config = dict(
    model='sound classifier',
    hop_length=160,
    norm='layernorm',
    mlp_ratio=4,
    subsampling=2,
    layers=14,
    residual_init='zero_last',
    optimizer='muon',
    orthogonalizer='polar_express',
    max_steps=12900,
    batch_size=128,
)
Rows from block 11 of a small sound classifier, named by matrix and row number. Rows with one number belong to one neuron. Each number is 128 + 32 x the weight over its row's rms, rounded and kept within 0 to 255. All counts start at 0. Numbers have three digits each. After the name is the row's rms in percent of the matrix's.
After each neuron's rows are labels from the 100 clips, of 14976, where the neuron reaches its largest size: "top examples" is what is common among them. Only what is clearly more common there than usual is listed. The data: synthesized solo parts of chorales (CocoChorales).
# u: gMLP up (value half) (model.blocks.11.mixer.u.weight, 512x256), inputs 0-127
# v: gMLP up (gate half) (model.blocks.11.mixer.v.weight, 512x256), inputs 0-127
# out: gMLP down (model.blocks.11.mixer.out.weight, 256x512, transposed), outputs 0-127

u.402 125:135162114099139214125219164114134120148120098081128160121157127182129153176096082146145081088106112099155108165159135085089085124088135160136132107147169153198170100106052125200126100127159126122079122176104129154068139165126079150131139149155090057176153103116110132130164089114128153097107135170064176038066100146151141159165080116099080108095134096179141127075140148131180129121089
v.402 121:169162148159114109109125098136145177178127118145118137135098109067167105168111163098094160102173131145155139112120169084106160104126101141075064129131133136083049143110109084114095114060145158229113172137149181156115157085090096180103122150145092123108100126165132121147150111103134095101129109148194128135148106159068157135182186129110112162140124107122105182211172109109080158149111
out.402 142:131082173174116083140066122146124118152137128182151063132101091090099076127125167156100194158152163120121153155090141182148166112129139078138132121118119128080144125118217132064146144093085102128182112093119109075204125105127178088117109106077141174091119132161099142112105192121097148160177168099133070178156162149126066110113147120137118141156117137120123105179076127080113142173149
top examples: clarinet; note D#4; note F4

u.124 097:087097122149068082131187133118133111127097133127159181165123129124121102079145143159155080170094143070109111126104104186136096103135120155131113109108158145142066092140110108106140160194073156143139132114195109133157127099116165100078152068156131105163129171120129095154190080082153225112131146136119061114151111135110088162092098151142084128155134165114124114154126138103155136160082
v.124 043:083129107164131131121083140186160125129166096149149125111075148096145114090122121178126181160140142143095158109121131148081146108115216123132151122108159110186191168208152115110163167177104154142200148142123070096120097120062167141132131067099169148147095172089138115165120078097084153142161124120114107152110195103154127131158099112136118121134104154088090096100077164186120113131122
out.124 135:156159157107152183116130148127112139147145129156111056083150136135114172140116087073129164105151115147148133107155150106147161143105108099122126146155121116082148154102165138135125076062151086090125149128065154128112143175121107129180119197148110159122131117138128204103077196142122051169132128122137194129145139131130122098154108082161178136085157105132135171089119127145095140116193
top examples: bassoon; viola

u.154 079:092092158114071178085129095158122145113153172115111141083132137157158130147136119143148152140197138152126121124148092074090103096092159122082146093110143070152164092080121137129136173164166111091184136147147111047130128079164127140099130146106117110134109137112051104178089138134092173175107185172164131126112103153156109157094095127077110157101222113114147130161127121129102106117176
v.154 088:150098102158154150158111154132160109147146150173134113210105130077082129115126145082164169170109157140211125198137191151077117113101130107158125132065128114115117178108142108080089155087150092139179141128161121121143133069034105075156144138177155076144069090119143093064101082139145107094145086088099075122131149132095182122113164150065155123175174144106135145146176127178133134091148
out.154 074:119105139072066111133115131092112087186186138156075102093148119140108084148099068122104159087121127182102081166108147130087119126129193151135125094106160140138132101134138133175183126155135146133154098144174096121090205088142096146105130060116145102104113140180142135121135085115116202189107083147154157121147167083167099097114118205108122124136189196148167093147146113109128140123167
top examples: violin; note C#5; note G#4

u.95 116:124201101090084131152114097137141095155125143148080176114186182125170155125077130112146087136157081161110103107126129108090144140149085121165107113074081104092166154124095095116090094153125108101059119118180140113132187151055140152160157118096078139129130155141117114134090106122170149118187068157114116163147134133142160152165138155133134194158121141136171160148106125153141140032137
v.95 129:107067135156155121125100152171161119124124098113129144143149090166111139181114129129106118137068123159171154142128092113188087158118151111101126124154154116148095104172120170197123147125171114106114150129167082182113137131121157142120113139170140054076172132071072141095133132154096056145115052083152142159112043131074093085091142141127172115112108133186103197089130123154093164164056
out.95 111:147050097163161099131169120084143167114114085113109067105100110165069125080145104108178174144089156103167146167150115140119132138156158117120194129167163167151093156087135182158125166124131158122074130134134110163176066121145189095090074119130112174132160112111159122121101159083087156112140138085087159119118114080095082110116135050128114142110153125117083104085194149131123130202087
top examples: violin; viola

u.407 052:177153165066118143198127163143060084166073144101174098082049186107112155060106087068116138128141167160097126147082150129119129129129067120158155158111122166142151132100107081131092116107111172126107111095104116102123105130130141158080123165148089123100071142153150070153104151127120115147115110149152133140157022209121157136095107143188137081168164152109102122116159152148125175171060
v.407 024:163136183164125072077100159170125112093163165122148142069161136156108120118082207138209179168126123137143144168168131103181187066075155142165159121155125167179102134150074160119150130107062140133172137183104127080100131067104107039154105100126116127087079151158149125094101125047092132134141119140143112152100154132097129161162105145149061093204160096169105120135143111131120155137151
out.407 076:092078121194143132055121076114181190085162107151079135177192065119127104183150145193158149125136089059160149112168117131119116127126200119115080093148100079117123108150143172127164133160124092133126156148133142156173148144101115080177118093124162148139197123109110172109152108128134123106136129090110144102124195052158103111141137094071141156135121094146140145131107122107129087077190
top examples: bassoon; note A3; note G#3; note A#3

u.477 041:163085068085085116109125145114130067143143148165178052131133166108130166161105101093137042090099157108095126152116137140105158167114136144173075166103102153151174093122141162161120106088058205109141111117121077103185092160103139129134109223144126121124099143174114132164139059200073140131205156109161164124156051114192085114099158119122127101156203100145162133147083170140097170144160
v.477 032:180132146146096126101044140206088154121129115127105125151168146151111126159103176095133223125119049120192122127154135094132123115121172161160119195134147097116130169129123111055154096143097136132195139178162104125151179146116166109135101077124147131127144154136150085141087179077128134167129113164134112152075127102094125210172169105096099057152147057150153093145100089123131104139120
out.477 051:117115177175162138129133135113178204120101130104076178149107119129111122125104188138120219162175098171179111096128144144142093101128105095077154112153148125088117158123127082147160122155173080146114161156163173155113141077133122073119136012101132159111150132041131105113150194103134127146107102079073109111094173144072143123146076118146167153090062173158113102102153098110173109123124
top examples: bassoon; note C#4; note B3; note A3

u.133 073:121129121133101110099032085102142114166117129129112118144089061122125095085141148180116137126211112115115075149159154177178137135120097115146185091077211077157117133109103073104172189102102112122085102124184137138124120163121156106140115143181120113107130168146133142101108152101139152128199071175175130115114086116166132127081163078050061180172111135186149126214146141174133131133110
v.133 039:150109077128102148095118117148151142092170144112134146117132132142132113062134110101118153062124137154161112156113070100124141141140107125186123171107155051128146135154141107084131097131152111113124171175130170121147141167106121084096133092164152075146131176161152121108070144107119103160149086148122103162108200079179113166117096159098092182120091122106047185186154116154144108141128
out.133 098:128125116102142118144212170129118089121158152134142135108141214126137170162105110092137119136059146144145150093116138064058144129123131142104070133155077178138137155144160162169090067181144126118151121129102151137118130119112091164099155118099132137135108079114148141160178119182103121135051169077134122135126138138076159136182091153221184099097150148066110103059120128090117111150152
top examples: bassoon

u.382 084:172144117115111126197083140135158138112157159129123127146103153139095114094133124141141123150152107127156154159148149144107110120145113141079158151144098119129098107108095142160128053120140132113045117063164130155125124084112089129180099126168079132150163135112195126151065120200121125122141123138127114135123071135149125089149164151082109168167116090133162088094128137155141072095118
v.382 043:188121152141100166057115096177126139108160168152169121115125150122134161153081100167117155182171223145184087157113135129116098109117138116151133107109101098154201071136133137135122162150145131123185170129079106084110127120115170108065136157138120164131076132150148115076074113063146115134123120083069107186084115174176105138121161147181122133085155121083104151101163113083079131085170
out.382 117:076111137137105118083147090140115132129117119135136132120179071108160139162138115129126145079088147098121111099114131143154137172098187107143085108126179106134138163126150100118131209125115146180174155166093142075133142182113128117063124111089178119106098095146071112103181130055127131118112131123128157122114157126133130135104134107146145112098136190115091198152158106077089182137129
top examples: violin; viola

u.192 149:144124123108070156140102121069136146137171178097143100082119131176076196137158045107120172107072125105150110090089097147129203127087139175091137152105093163170146134151144059162130059144136123110103150073185136132104096165142102097174099101100126117128177177135127156168108074152176129126142092150126188143125123144156110183119125083088107111090166089115114083141128097156153143076194
v.192 151:127185129154128126117195083090137178117123165159171150077074086217138137120165100166135089139118144114109089116145104108109100152129159128083147142075187164128071162090182128139123070102165140118172142102160126096089151183149113189137132131096104108091052176132140150078121123105137105116108148137128094107140125159103084172145159201083125147102094066154097141190131092129080130105178
out.192 096:205134136110091150163137174053095141117093160105093132089156091170130098142189110134128149054130159104129146108046140170130204145097124114129127167152107138111150152091112130157171132204138150098160099113137164113136084117116169136097071125089124128138068148142099097142104131153119097120163150142117176154091082078113145121123183106106088145121100159156164136130084170114121146096100
top examples: clarinet; note G5; note F5

u.314 056:154091141102128135066070143149120118058183134126094059171136143166136122139037141110144169097187143110165124161135125133067117117075121124192164125157115097095178102141187158161181088103132161106156135117063157138118149054072188115095070113160137147110103173098139189153139111123073177158192096126132177117047131132164075129118123146089158137158140173116132058168124142098071127110164
v.314 051:102125150149161180127083093118134120131112110072176174162169091169104134122102147120130164084090135156148185137133111127139134115111124167202147110123178167140103076165068190100158113102136087154155153109150129174136169083102157098099035085081089106154160113102131179136153145076112183101153108179145095122156105160126116186165129126156080135134178101129101120120123192146133149079064
out.314 063:172085129075131092114141127113135035131132110145153145092143179126038178171168085201082131120100140165087142123148157135047146193149159130100096124092148090195097127103143126200086140183124175120160145161181105096133141115101095103143138164134113120118119140137184101076135073106123102134111146079116089133139143122091136133176133100179110146135179085156155115160135112120196060130148
top examples: violin

u.213 143:155151132110085070117107159137091098097112114131079097138099064098132229144094121117150110083176164145100092143082132125138154110098198104121087121124126088117122135169122091098082165161133141096138166117163145172158131108163088115061130136157159165099131161111134143105082206085078121201126125151135159180144081126115200120118127114102125153125109113117128115174144112080134147155179
v.213 143:123135091156162134149128159123188067122073095053092199083126143163125178120094134105166114094164073076108104150139110152170081103118113084125075142140085133124136149150100105096106128181171143113132133138130122194123171141063113149141127158132148151139114114163122171093101138086143131213108119124142174146182077078153103121125131157141144174210090078112180178198129129097162173084135
out.213 089:150202150193111124105130171085109114081226150097147061092131142122145081120141173063149140164142119154179133172053115135139110134095116174145137136091190144153090030173128102100123111032063147136161110121130137129091095098150104059127114144129140102084152112098178090121123148118114156110083138123092144120128190118158176147098135173115124098086169112136149183121107098133140165180176
top examples: violin; note A#4; note A4

u.464 114:160186119155112096179134167094140117166069074088169151158145126140124184156131142170111117135068116139105179184125169136146075109085109128152085130127118205092131100131151164115165124103182098155112153128150136110137186131103100167137119177243185130171085099111135114132151142121036135112131169139157078125165185147120161076152128168123091070179121129140037126114112115114161176121115
v.464 104:117059144133128140115146073128129116116157148151144121155157134142110127143144172079124154123138117194132164116106161123100023199150092171144133146129077144152064159126140125156130141178132094173154108184175135136117147172123112122114140117138128150129159109110143075129093082192125146180172194157142100146129140155150123216152146127134156058133138153172080121114158114159126107111107
out.464 126:078038124103105142127114094152150133097162157146088118136153136130116069103168092100129150136198114083158060110123067132088186173144141100119195112115167083146116137160071105130097081157106116108149104158121132132125109130157146083142136077048087125087160114118139125150144107101177113141127104128116217154142084077124090154100140053114181165089124123100206151103147147141104082129130
top examples: bassoon; note A#3

u.51 143:118074107093110134131083153107160156097194163146150148120170152068182146149131151146119104088221131148139137098130134097136129107106155131055182145134170130135109138091143142085184111099095116170141141159112090134192111196084114117093105176160085165108070150163050140079139111117119110113132133101131084178157096046120072173109166092059171103133131121151101155087148156134126096161126
v.51 148:141119137112161130159163141108128089098195126167197158076136159120107053155130184123148144092202153165179113106091169127114141138119107126051117094109109158132118116113136145055193093102108093158167118108142094155160129163085136076124096180089096153173169137154077143069064165150107099178115157129098114123198131059119110094150173175103177097132112195118121134029158153171191113138116
out.51 115:089125116184119164164137191123123123135120144089090099108146121136153125154136142128107098111139102130141170146215130137142111138136109076090086171081110165099155114149157139131096146071138081122114082151051124153086126119157091107090170110140128080149177121152145062129179152125075156170119110089172136100062202084178153110080125102095093127146104096109151119163116126149066163147103
top examples: bassoon; note A#3; note G#3; note C4

u.429 142:138104043153091177146122176134123107065086145101122170165098150148076128118150106120151157122133117146185104133163161100122112137101121123120102155115061135142186164123098164143117129145107185113072084182170194140126130143155146208100100160142127131120075064131098116128104143106159118150156132155120076126191133105150108101146161159099118194126203107188131167168129162068116137163129
v.429 143:173097078136099136120162127130122092082093147119139191130102185098057120142072089136100111132104135188115109152130148121127119133083118094130049132138077129123124172108173160135069114173141194124078100132081129101154105128161153191146094176093116145125124127165086129164126146143157116223096135140119079118120116122114099168120160147133156191129098143115128178133096185096128164166138
out.429 118:100155109171098167133140165132173125200148095144124075138159167099117124141146132121129170149126118131146114163086087189127124139106129111110133096116207151128128139148142121031115138053111144125182110119113085100143114144176112037108129065191079117085165130128210125098137151101100098129089162069056173079109155111163074160128093188076109103093111114137108092156085090127098127172155
top examples: violin; note A#4

u.164 076:122152132110065149155096132127087118151155138138033118178134107144127089101068126160132084152097142118191143108107234166118124099127133116133103145124107142191089091128146129133122087133097176122062133120150128149170118139127124115177094168151135175148104150099142074131104180151099077130084151112158141140143089082169134082105097115072149085149134105107134125149139173075076097139171
v.164 030:140130115171047139084128122155150138090136198130128133105132086180113145096130146137134145167102147126129089102126168106146111118107178077135153056125093130124169123137121116135135139108107098129164133108109149138110125111153127055087103110155117117128131106127135128131131110060157159088134115102147100161130141090153131083169116109159168125129230100106108085106135149107076136151182
out.164 104:149130128129165101088156090126186119108111124124191149097100146127123179159217131106149170106134126177050108141141071102135146152133153112141145111137160124093167158134114113103103160126153079139196099163106156108097100104123134136100157107122153096160151081153108149156146060120185171133157119131106133119105153149093133157138159122196096156103135182128090157141111070159165121145078
top examples: violin; note G4; note G#4; note A4