config = dict(
    arch='gmlp',
    model='sound classifier',
    n_mels=64,
    input='log_mel',
    win_length=512,
    targets=['instrument'],
    loss='cross_entropy',
    muon_scale='match_rms_adamw',
    momentum=0.95,
    nesterov=True,
    batch_size=128,
    epochs=42.3,
    adamw_weight_decay_other_params=0.05,
)
Rows from block 7 of a small sound classifier, named by matrix and row number. Rows with one number belong to one neuron. Each number is 500 + 40 x the weight over its row's rms, rounded and kept within 0 to 999. All counts start at 0. Numbers have three digits each.
After each neuron's rows are labels from the 100 clips, of 14976, where the neuron reaches its largest size: "top examples" is what is common among them. Only what is clearly more common there than usual is listed. The data: synthesized solo parts of chorales (CocoChorales). In brackets: how many of the 100.
# u: gMLP up (value half) (model.blocks.7.mixer.u.weight, 512x256), inputs 128-255
# v: gMLP up (gate half) (model.blocks.7.mixer.v.weight, 512x256), inputs 128-255
# out: gMLP down (model.blocks.7.mixer.out.weight, 256x512, transposed), outputs 128-255

u.462:477470495490449489444540524512498533473539465528504484500536474449465386489466481553504455476531493503507450570451467516467449544561446477512462495456525489499522455482554479493500479465464501420506450481530479441471549479520396563484488583443520485524515478493569542527412511483502448527477493535477474456526472457550511428443458472519481498485498530560614563537574472478470521479494
v.462:507413567526506499536473572485476486429566444476468515498549553510498446595438451498569469525536467521571421494549505432490498557542501495539494549535600497503463407476490485503455542581533486507537492447549559522523525472558523504482494480485565430410505490413593437502460502482492497472486542554459465540512443552466528579468559507518514442498501500442575485505560564498462480481518
out.462:523508543490531526510439491504517543524498557426493525510459463440559561556556472437476507526501485527503573444504503454577529526469589509465517498543445461516477478466489496458529519527528593534462583467526501528511564480476575458429497472555500525469483530532472502506526469578474487497458551474527550516517500415474520514576548570505526500505511513501404530506409529512558501485500
top examples: horn (53)

u.191:505505491443531497451507553477517478540519484409525547539544452498435538461459573524416514508427534508487534509529450526481510394395554519501489481500503528508478512449408528529496491564518467487526476496459585527547451531528549434479542521595483467540536484508483461533578471457500569465574462541466526502528532530494510518522532491475501453462511489516515513478505493460499440487463
v.191:554446519543534468491515472561506478548528563447535458417475484525502497584447517448479479557511624562520533475541527523562545476451492488511567423583444545465481516479476512520547506451516425508513457486488441569426401534462483477515441500542536516525517480510512492489462480492528485539551447543507513465499497553491483549438537480472547559522498494524516471461529527530505490433586
out.191:513529503485500506484497492498469488426478485560509418416542515463482560495463444480474439500491461517525521529533532485550592535519425555509490460539546555489494522496512586536461515547493474532554477487493423530498470475501469427483470487434526522495533501496491569491503433501459526489493471502450504462506453501466523505485460503527532538515575530489498564514545474486505522467566
top examples: trumpet (98); note E5 (31); note D#5 (31); note D5 (28)

u.56:524483484523477434516463520444508476426476556523523494382469468492477528515484546527521493542488516546469501457427479471546484548457484548559434587494499487507466469451471561515457464472438504463542507469524455514495523585479517515552426472485523449548474452525445509547455449517519496487541502520574534526587539498520517446498592492475504474459492566521470532455535482518483399502560
v.56:530433484478517468473490470518480507474510469492463529450483421545484430504529414504511485500443534499459455489484464554558457568535476592514488574518549517504513471440507496501569514460498560516527432488458541574462487505489481509498581480441489471559573478481499544537504505503541451562500460518560510509456482505457473511463512473622591494590461538469546500520517461487512488486508
out.56:614502499479482534526447467468449460446453505455532524645475569473466509532505512484523514464479537480558446437414485535423511520508519474488465418508516500512449561496545437439524583486563526525540458548514513494517489497513511489503580441494560484488515529489505502497481491476450457506535527496494513492484508509570424480488449530532487523537530507434557478492461552473522542542477
top examples: violin (40); flute (30)

u.82:547541511516528467542465545483436452498540528539505459532550473516439456533485429488484482432527487501504471458482556469476543439414484586497461553560568437472381530442483559500545530524530478457530508474502473458495503609430506427460519474365480494539522511519511474527508496540522490530445455426531568544541531511489472517506507505540534500446443545526479456494481528558433503503511
v.82:586484593424465569424482491467473587521446511449480475495471494568496520548566439501503507465429499544462425459443556468491441516590536475496450407486516576499476487523454515477527511493518471476513470472517516525499553456504520524488542466456563517461498456503516433490452500477503521469482553513546522426510481589533462505512520511476453524544467524460525524448534505538532461504442
out.82:464540566492519537532462497557544501499499441504469540512522534607442511501439513514494571566472435519486434459453526537500471475492548456452509445518453460461551461496514518481445452461515639547501511475475506506433482518619536516538536473514555462572463507481449477451581551503465521497457478552503476498460482516536459457506608546438404503582548513439495526533475528522421526524494
top examples: viola (37); note E4 (27)

u.26:503531493550446392436497497512488486523550557515492430536454498503507500509493453520600486475636474431495474495500482570547606480497409462486492496551472465544523536484487479458480468453475489499546530501543528485505559496512406540430518497492544471492521461468436467558534531512470478452525460571475418488571474549485529488531580479512533521524407548471497473435500512529478481492515
v.26:524468442527438476467464506523534425456511534476464424491531459585530505455508482437571519478491532517558492499511491525603483494510453472497473466477518483476519511530469478527541525442556557512446533531516508511453433519533519506529502494400397552539514448465541517570521478539522580444529513517502465494466520517487556531522557556514504481547483548404505540496458519506539507434452
out.26:464450476434531533515517522468474462567491493527531570509515472516491489463535483520430487442441450578480493497478483510400438509515548530499543533540494510446452443513543516582481594543527522535446471532460502592488483529494518436503435498509478519523451515497553485477489446527464481540545552493537492502467540461582451537451490475530477460494522456476604559534436520525475461534483
top examples: viola (47); note D4 (32); note C#4 (29)

u.61:491475476497435547534569508506447505489550474479421461498497484497513512440429528546529448544452518450495502509576505516457516535476508498550497479496560410509532481510530535495486554515519519535456498524546544556470505602496488514497481498517385492475425496478512599555548458471550514541500620571515507536545460493526501468539491487527485517481502503504454507474532558505460477462501
v.61:529426477482521534501606513527506454544527468509443476467514487542532552543452474507440490487450524449538449542540527593458493556474524464517539515516528474556444470457460608546432554495525521491462460506450476529460463523507447618488488549444507456445472425478523594489524442442595500560489524586477556539532498515552453525546553491533467534553534493551502519478477526474559458502476
out.61:496454543490535506519490465483430510516527434519454441425551470528523506501509446472497551524480542481523470463569472544497505546529526480527446513484440481476502441528521521505397529445558563390527446477462496518504511467512567592536477572494492453475519532448457496449447540506559561544495425490366491526489519502535509506563553564479512556548525503529513567416512534500544542493529
top examples: trumpet (100); note C5 (36); note A#4 (32); note C#5 (29)

u.226:538479426627537517554464527433445425478460536489508483567510590517507486462516463503435518521465483512497534495515543525541482530569469507570488523472524485450489474527455484467550513567464534538486456548562405560514536528474467485521421535390509470507470477568542487452491506542496535476467475558521487496474514427537503491454511469492483446491422470505465501533530494468436451570502
v.226:518541478512462503517548461422506476563477500538507519502510465555519565508575467425520533453548473438554495529463513486462506446455576514491510485445513488431479479538511463519459440447553514520480514513485525471484454510528516530471475503479474487595496514395465515545560508525495527539509531542475467484494449468450554525574466520488518490488524478473530412430536486529469520541488
out.226:527566496440511497438478565529572608466531487528471489462510522518425547551516528486527512516527473485524414460484404430440535460464508511504516450582549466536468530483544513478499493525485467491523490428429546461486520412547492476554609491574469494507536512505419464530485513496524533497523489503514460487505506463506542542579506534493466534491497583481484537433466504556481528431523
top examples: viola (44); note C4 (33); note D#4 (30)

u.421:564497465550533470510481503517487480477506470485573494482461470500471464533515429531515527399464438522512500571507543503557450461522513612441488515452549493536481475441517434451578502565458426465533492541541444514551455488542511443508492527528517557556450463443557466520556505546526360542532487546450512571516509499446470536471512526496530451545542512528412463499539516584469554448485
v.421:530472506442493544502485528502582518461455523519444481514488481519454487571500513545564513463480523563528548555522502492557415470488492546505483535434626453469478503461583441484483396556529420492526488507492467532497468448498508540507455526536575527495514510499447498533600455505493453514501426486531474540534468477481474584524483464511522413531475476424488481526492500545538556509536
out.421:527502486487504533471420453542532536495504470492460459539433494533474502482480464471519462492511506488521489502540468483519482521472443530433443554473451530493470482475555465462554468585579427496533462477556460503502533458560573432488450528528522493535502465531509376552516615489533461464466454391443513531552487496467469511457536541501534448568455505463494502508500511485466468557517
top examples: viola (100); note D4 (46); note E4 (33); note C#4 (32)

u.358:429598479494376415469420527515541502502491541514498570457523461557476473443520466487517508512534423458571494448431488555456453582525531478482564517487548487500497545530504555517487536527593456532486541518462533541553560483445520486487495533540518549525470489452431475521547448476559453543476452461511492536468447523511463570508468457508470467472545457534652482503514523509497454495513
v.358:446524478459508494468488470510459463501525476514467510485563551536534520528545436502454449487469587557544482525476481503511542526484471499561485478458533524511497445547451525531453448508508537509518458591477473482448517494497416434477482590450507523452518497478504473511505481419516509468474511539511444426497540504508549520533454537554477494458515542407460506467444522507492526507455
out.358:537467521488543433590532509383455514479475558487570447529453445489476545486521477568514528476538581527464493513495513461433440451458514437425505497455609536478538493468504497522543487501451500497516501465549506531510470589512503417456491546538523463517496523516538506565488524434457513561524523506476490582589505473421527484492518505529509441554420561517524464490426463524552553452543
top examples: clarinet (51)

u.155:491552474488402466498484523551534513530566547512592454509452539523456551453508475519414533479460440460499485496502556562503502488556538489492483480514489505557422529564515554465527472481494521490522577452533520466476464481462450500491510436502512489514560536466470468513513524520383533504550474506486550529494475467566532532583442527548445481431543499536508469534548519511451514534467
v.155:471507538484510546523497491537481527543466473533505500469477504496568535495538470473561429428469474508516434428470487541410547545512470440491481509522390483561475480558550458480461495506505499531500486481495499487479480498475511503478448486560572466469506408511523458475494552430481492530516554511498481522448474511526414549599509493560503540548480491501576468507523453521547456604479
out.155:533535542519497549477447535507547487559447523515453541567532479497448508454416491463549517580486470531526494567498530476515507491494529555477502513454448468429529481453477453461497514455558579504535477505533480493453561495512438515550466550497468467532465503492457461407490519521550479529505481551498441538535485521514548388502571531480423493546501460432486556503480457515475462469506
top examples: trumpet (37)

u.322:471446492534544563479471486524547528403509442441476544445494529471489505448548544510587588508547562490487469403548508507544550497568534446503503508441560527436458514501586516465524479550488503516441446522559470455482453503466535492501517429551512455541487550521491521479421444531516555551526494510450431499549554614482508479539508486496511567470461558531486493473510541544467538431500
v.322:424522483575518481527430523574536531457535468517480493510539524495510503449479478561514553491582576487511394449529603499536501505501461512534512474466545558456437505493512491588498547506434490496456452495450506432512515473475474533476422541469500469539471498482484495474440482457454510532490489551483442457496563566465435442482541545525482479468532497527552484511482520491487565429417
out.322:489527459495484457530465465529536565502503489570436466532513540472468518477415452516523539504542546541517485475514525536459480450565488401511520469489512503503565422472596508517451514499488517510470441461513463537515535522530556485527560501500518503514513514568550448501498485454503488499524460506484462446452580503537480458450469469442502482442541485509545508471466504466473454421473
top examples: clarinet (100); note G#4 (35); note F4 (27)

u.271:412473489473505534487479510517569528479520573498535468609516459464402580514550470427537489474492491586525516470495500492532430451542536523456513511557444479499487429510527583550437495576608448552525571445513418452428546495429562467466536542482534533483480511497543495519556464443504588532573455424546530522468562490472448503512437434461501431514504531450524465487424536542507533558518
v.271:492459490494435571554551567508485501434583498447496448581468569530493514487513458439422483477473529454505501495491543493451487476494465523557468485535485554450484449504531482479480504488476420565486443501494504541478498485495458530524510581521527403453509498529484457496444481454624520499454538543479491536489495550557504485520494525523467529484434456518532523519427540540515478519460
out.271:502503488531488477461445441532548511549449506521459528455543559509548472538519537520496486559601501426481439595507472475419490555435451498555400482458530483509498544508499463484429484526449503496481441534503583534537509501555410526593542472523547487529543473501457472472473510544476427525458501549530508469567456506487503500517521503467492502534510433586515467508532505490454444508428
top examples: viola (40)

u.383:535429443489500509490504535517475443458502491490467484496538547519583454511442497485505451481477434457449510504487598508485537479534515456517432453482491555505531499463498499542607480419446450478525497488567497503498532471435445505473527492500533475535522556513477465515482461532537453491587500471501474537504521513415491524543567481568492503592516503534529552574576505556526510507465
v.383:511478503531494533515520580506443474478584490502483458571534506583523488441490470444433511494514559433523469483506553477471452515533505528539485469473517550467473450497504481451481555450470394551511461501537538510439534491528487555507508561464528454511505467527483415549419449425578556438487557501491512556458517516525502489500531513462505531424467459462579470498461516585477492547458
out.383:478541527516549487540530453455530517559483496520489542487458425459445497489548482481509544491572574589543491543523427481543491543465478577460594576498441442468489520546487514447406576529529553524457524519500550517488527534561530473474486507497504521459484455455451495475503542484473520467454524524545525456479498476586475472479471507444440502453483516501505491450402488486459482528524
top examples: horn (68); note C5 (40); note A#4 (34); note C#5 (26)

u.245:564506548503455419481486543379547462478492589511493520514534516497438492534570518517522540535529519523514488528522493392498489470481519467617563490457573506506476482515512483495528542470520563463553508471498459494508496539554408510473497507533484446517487428414574493553490501439524515458471540520511408507530518566491496550482529472572521515460448518440538446567513478519491485372489
v.245:540484498483527464467468537480535551576518508472478513509523491501478439509547512472400497520466460516386519552554550532483513561473528462455472430510514533520532444463530426560475578459458504489552550450480497462460537490483433417527546551470503528437503535514511511466502521462411493480548482455447516489548452500483452522504479538577487470540440493468489439525514516488522507518475
out.245:537468512487472447531487518561453497511533483485468558519498477518494466522476511524492478531497510514566515519368433461535499544455531505415452570444421534568500434499565529547481559430514523533519516507486471422506549470462466602438508468450496455486506480476490549525525504455491452400453477539515507537498512490485429550516482396479475540505546489519501508519505576541484489491525
top examples: horn (61); note C5 (28); note A#4 (28); note G4 (26)

u.497:512478506574510522468502556512453551533510420430530516471447500498551533458556453464452515461485444496481495485534512531490585506560493498503479482507499513502518562483474613439516564448531424503543531516470425501479482478557527567453549505464524452475580421546449508548543490554497484481469554564532486511454472524459549539506504466494523542513463491503492488439517498535559462516498
v.497:505470515536541517460467513524459491483553510497429528574494492508541505502346506469499471600483516541521563446483477502505498527498460532413562459546485491477493447564474443509527526510471542543466479561482520477463571538491418535548553563543434493459533472552448526567385492457540480532505469489481516580472471508570465543503485461521492519517502424523547593484480470495473529506484
out.497:492498462442518490511502496535535430465511594547404467513570468471475511477453469558502460528514505568472486545559452505538489536454480475474532498529509484507514483547524405484524502479498525484502415552549458475595449442386473498508511559500544494474391549495555501472513462441521509454585448491496489539581564474411503460497451471488536562434471554483538534527497488564444462486493
top examples: trumpet (27)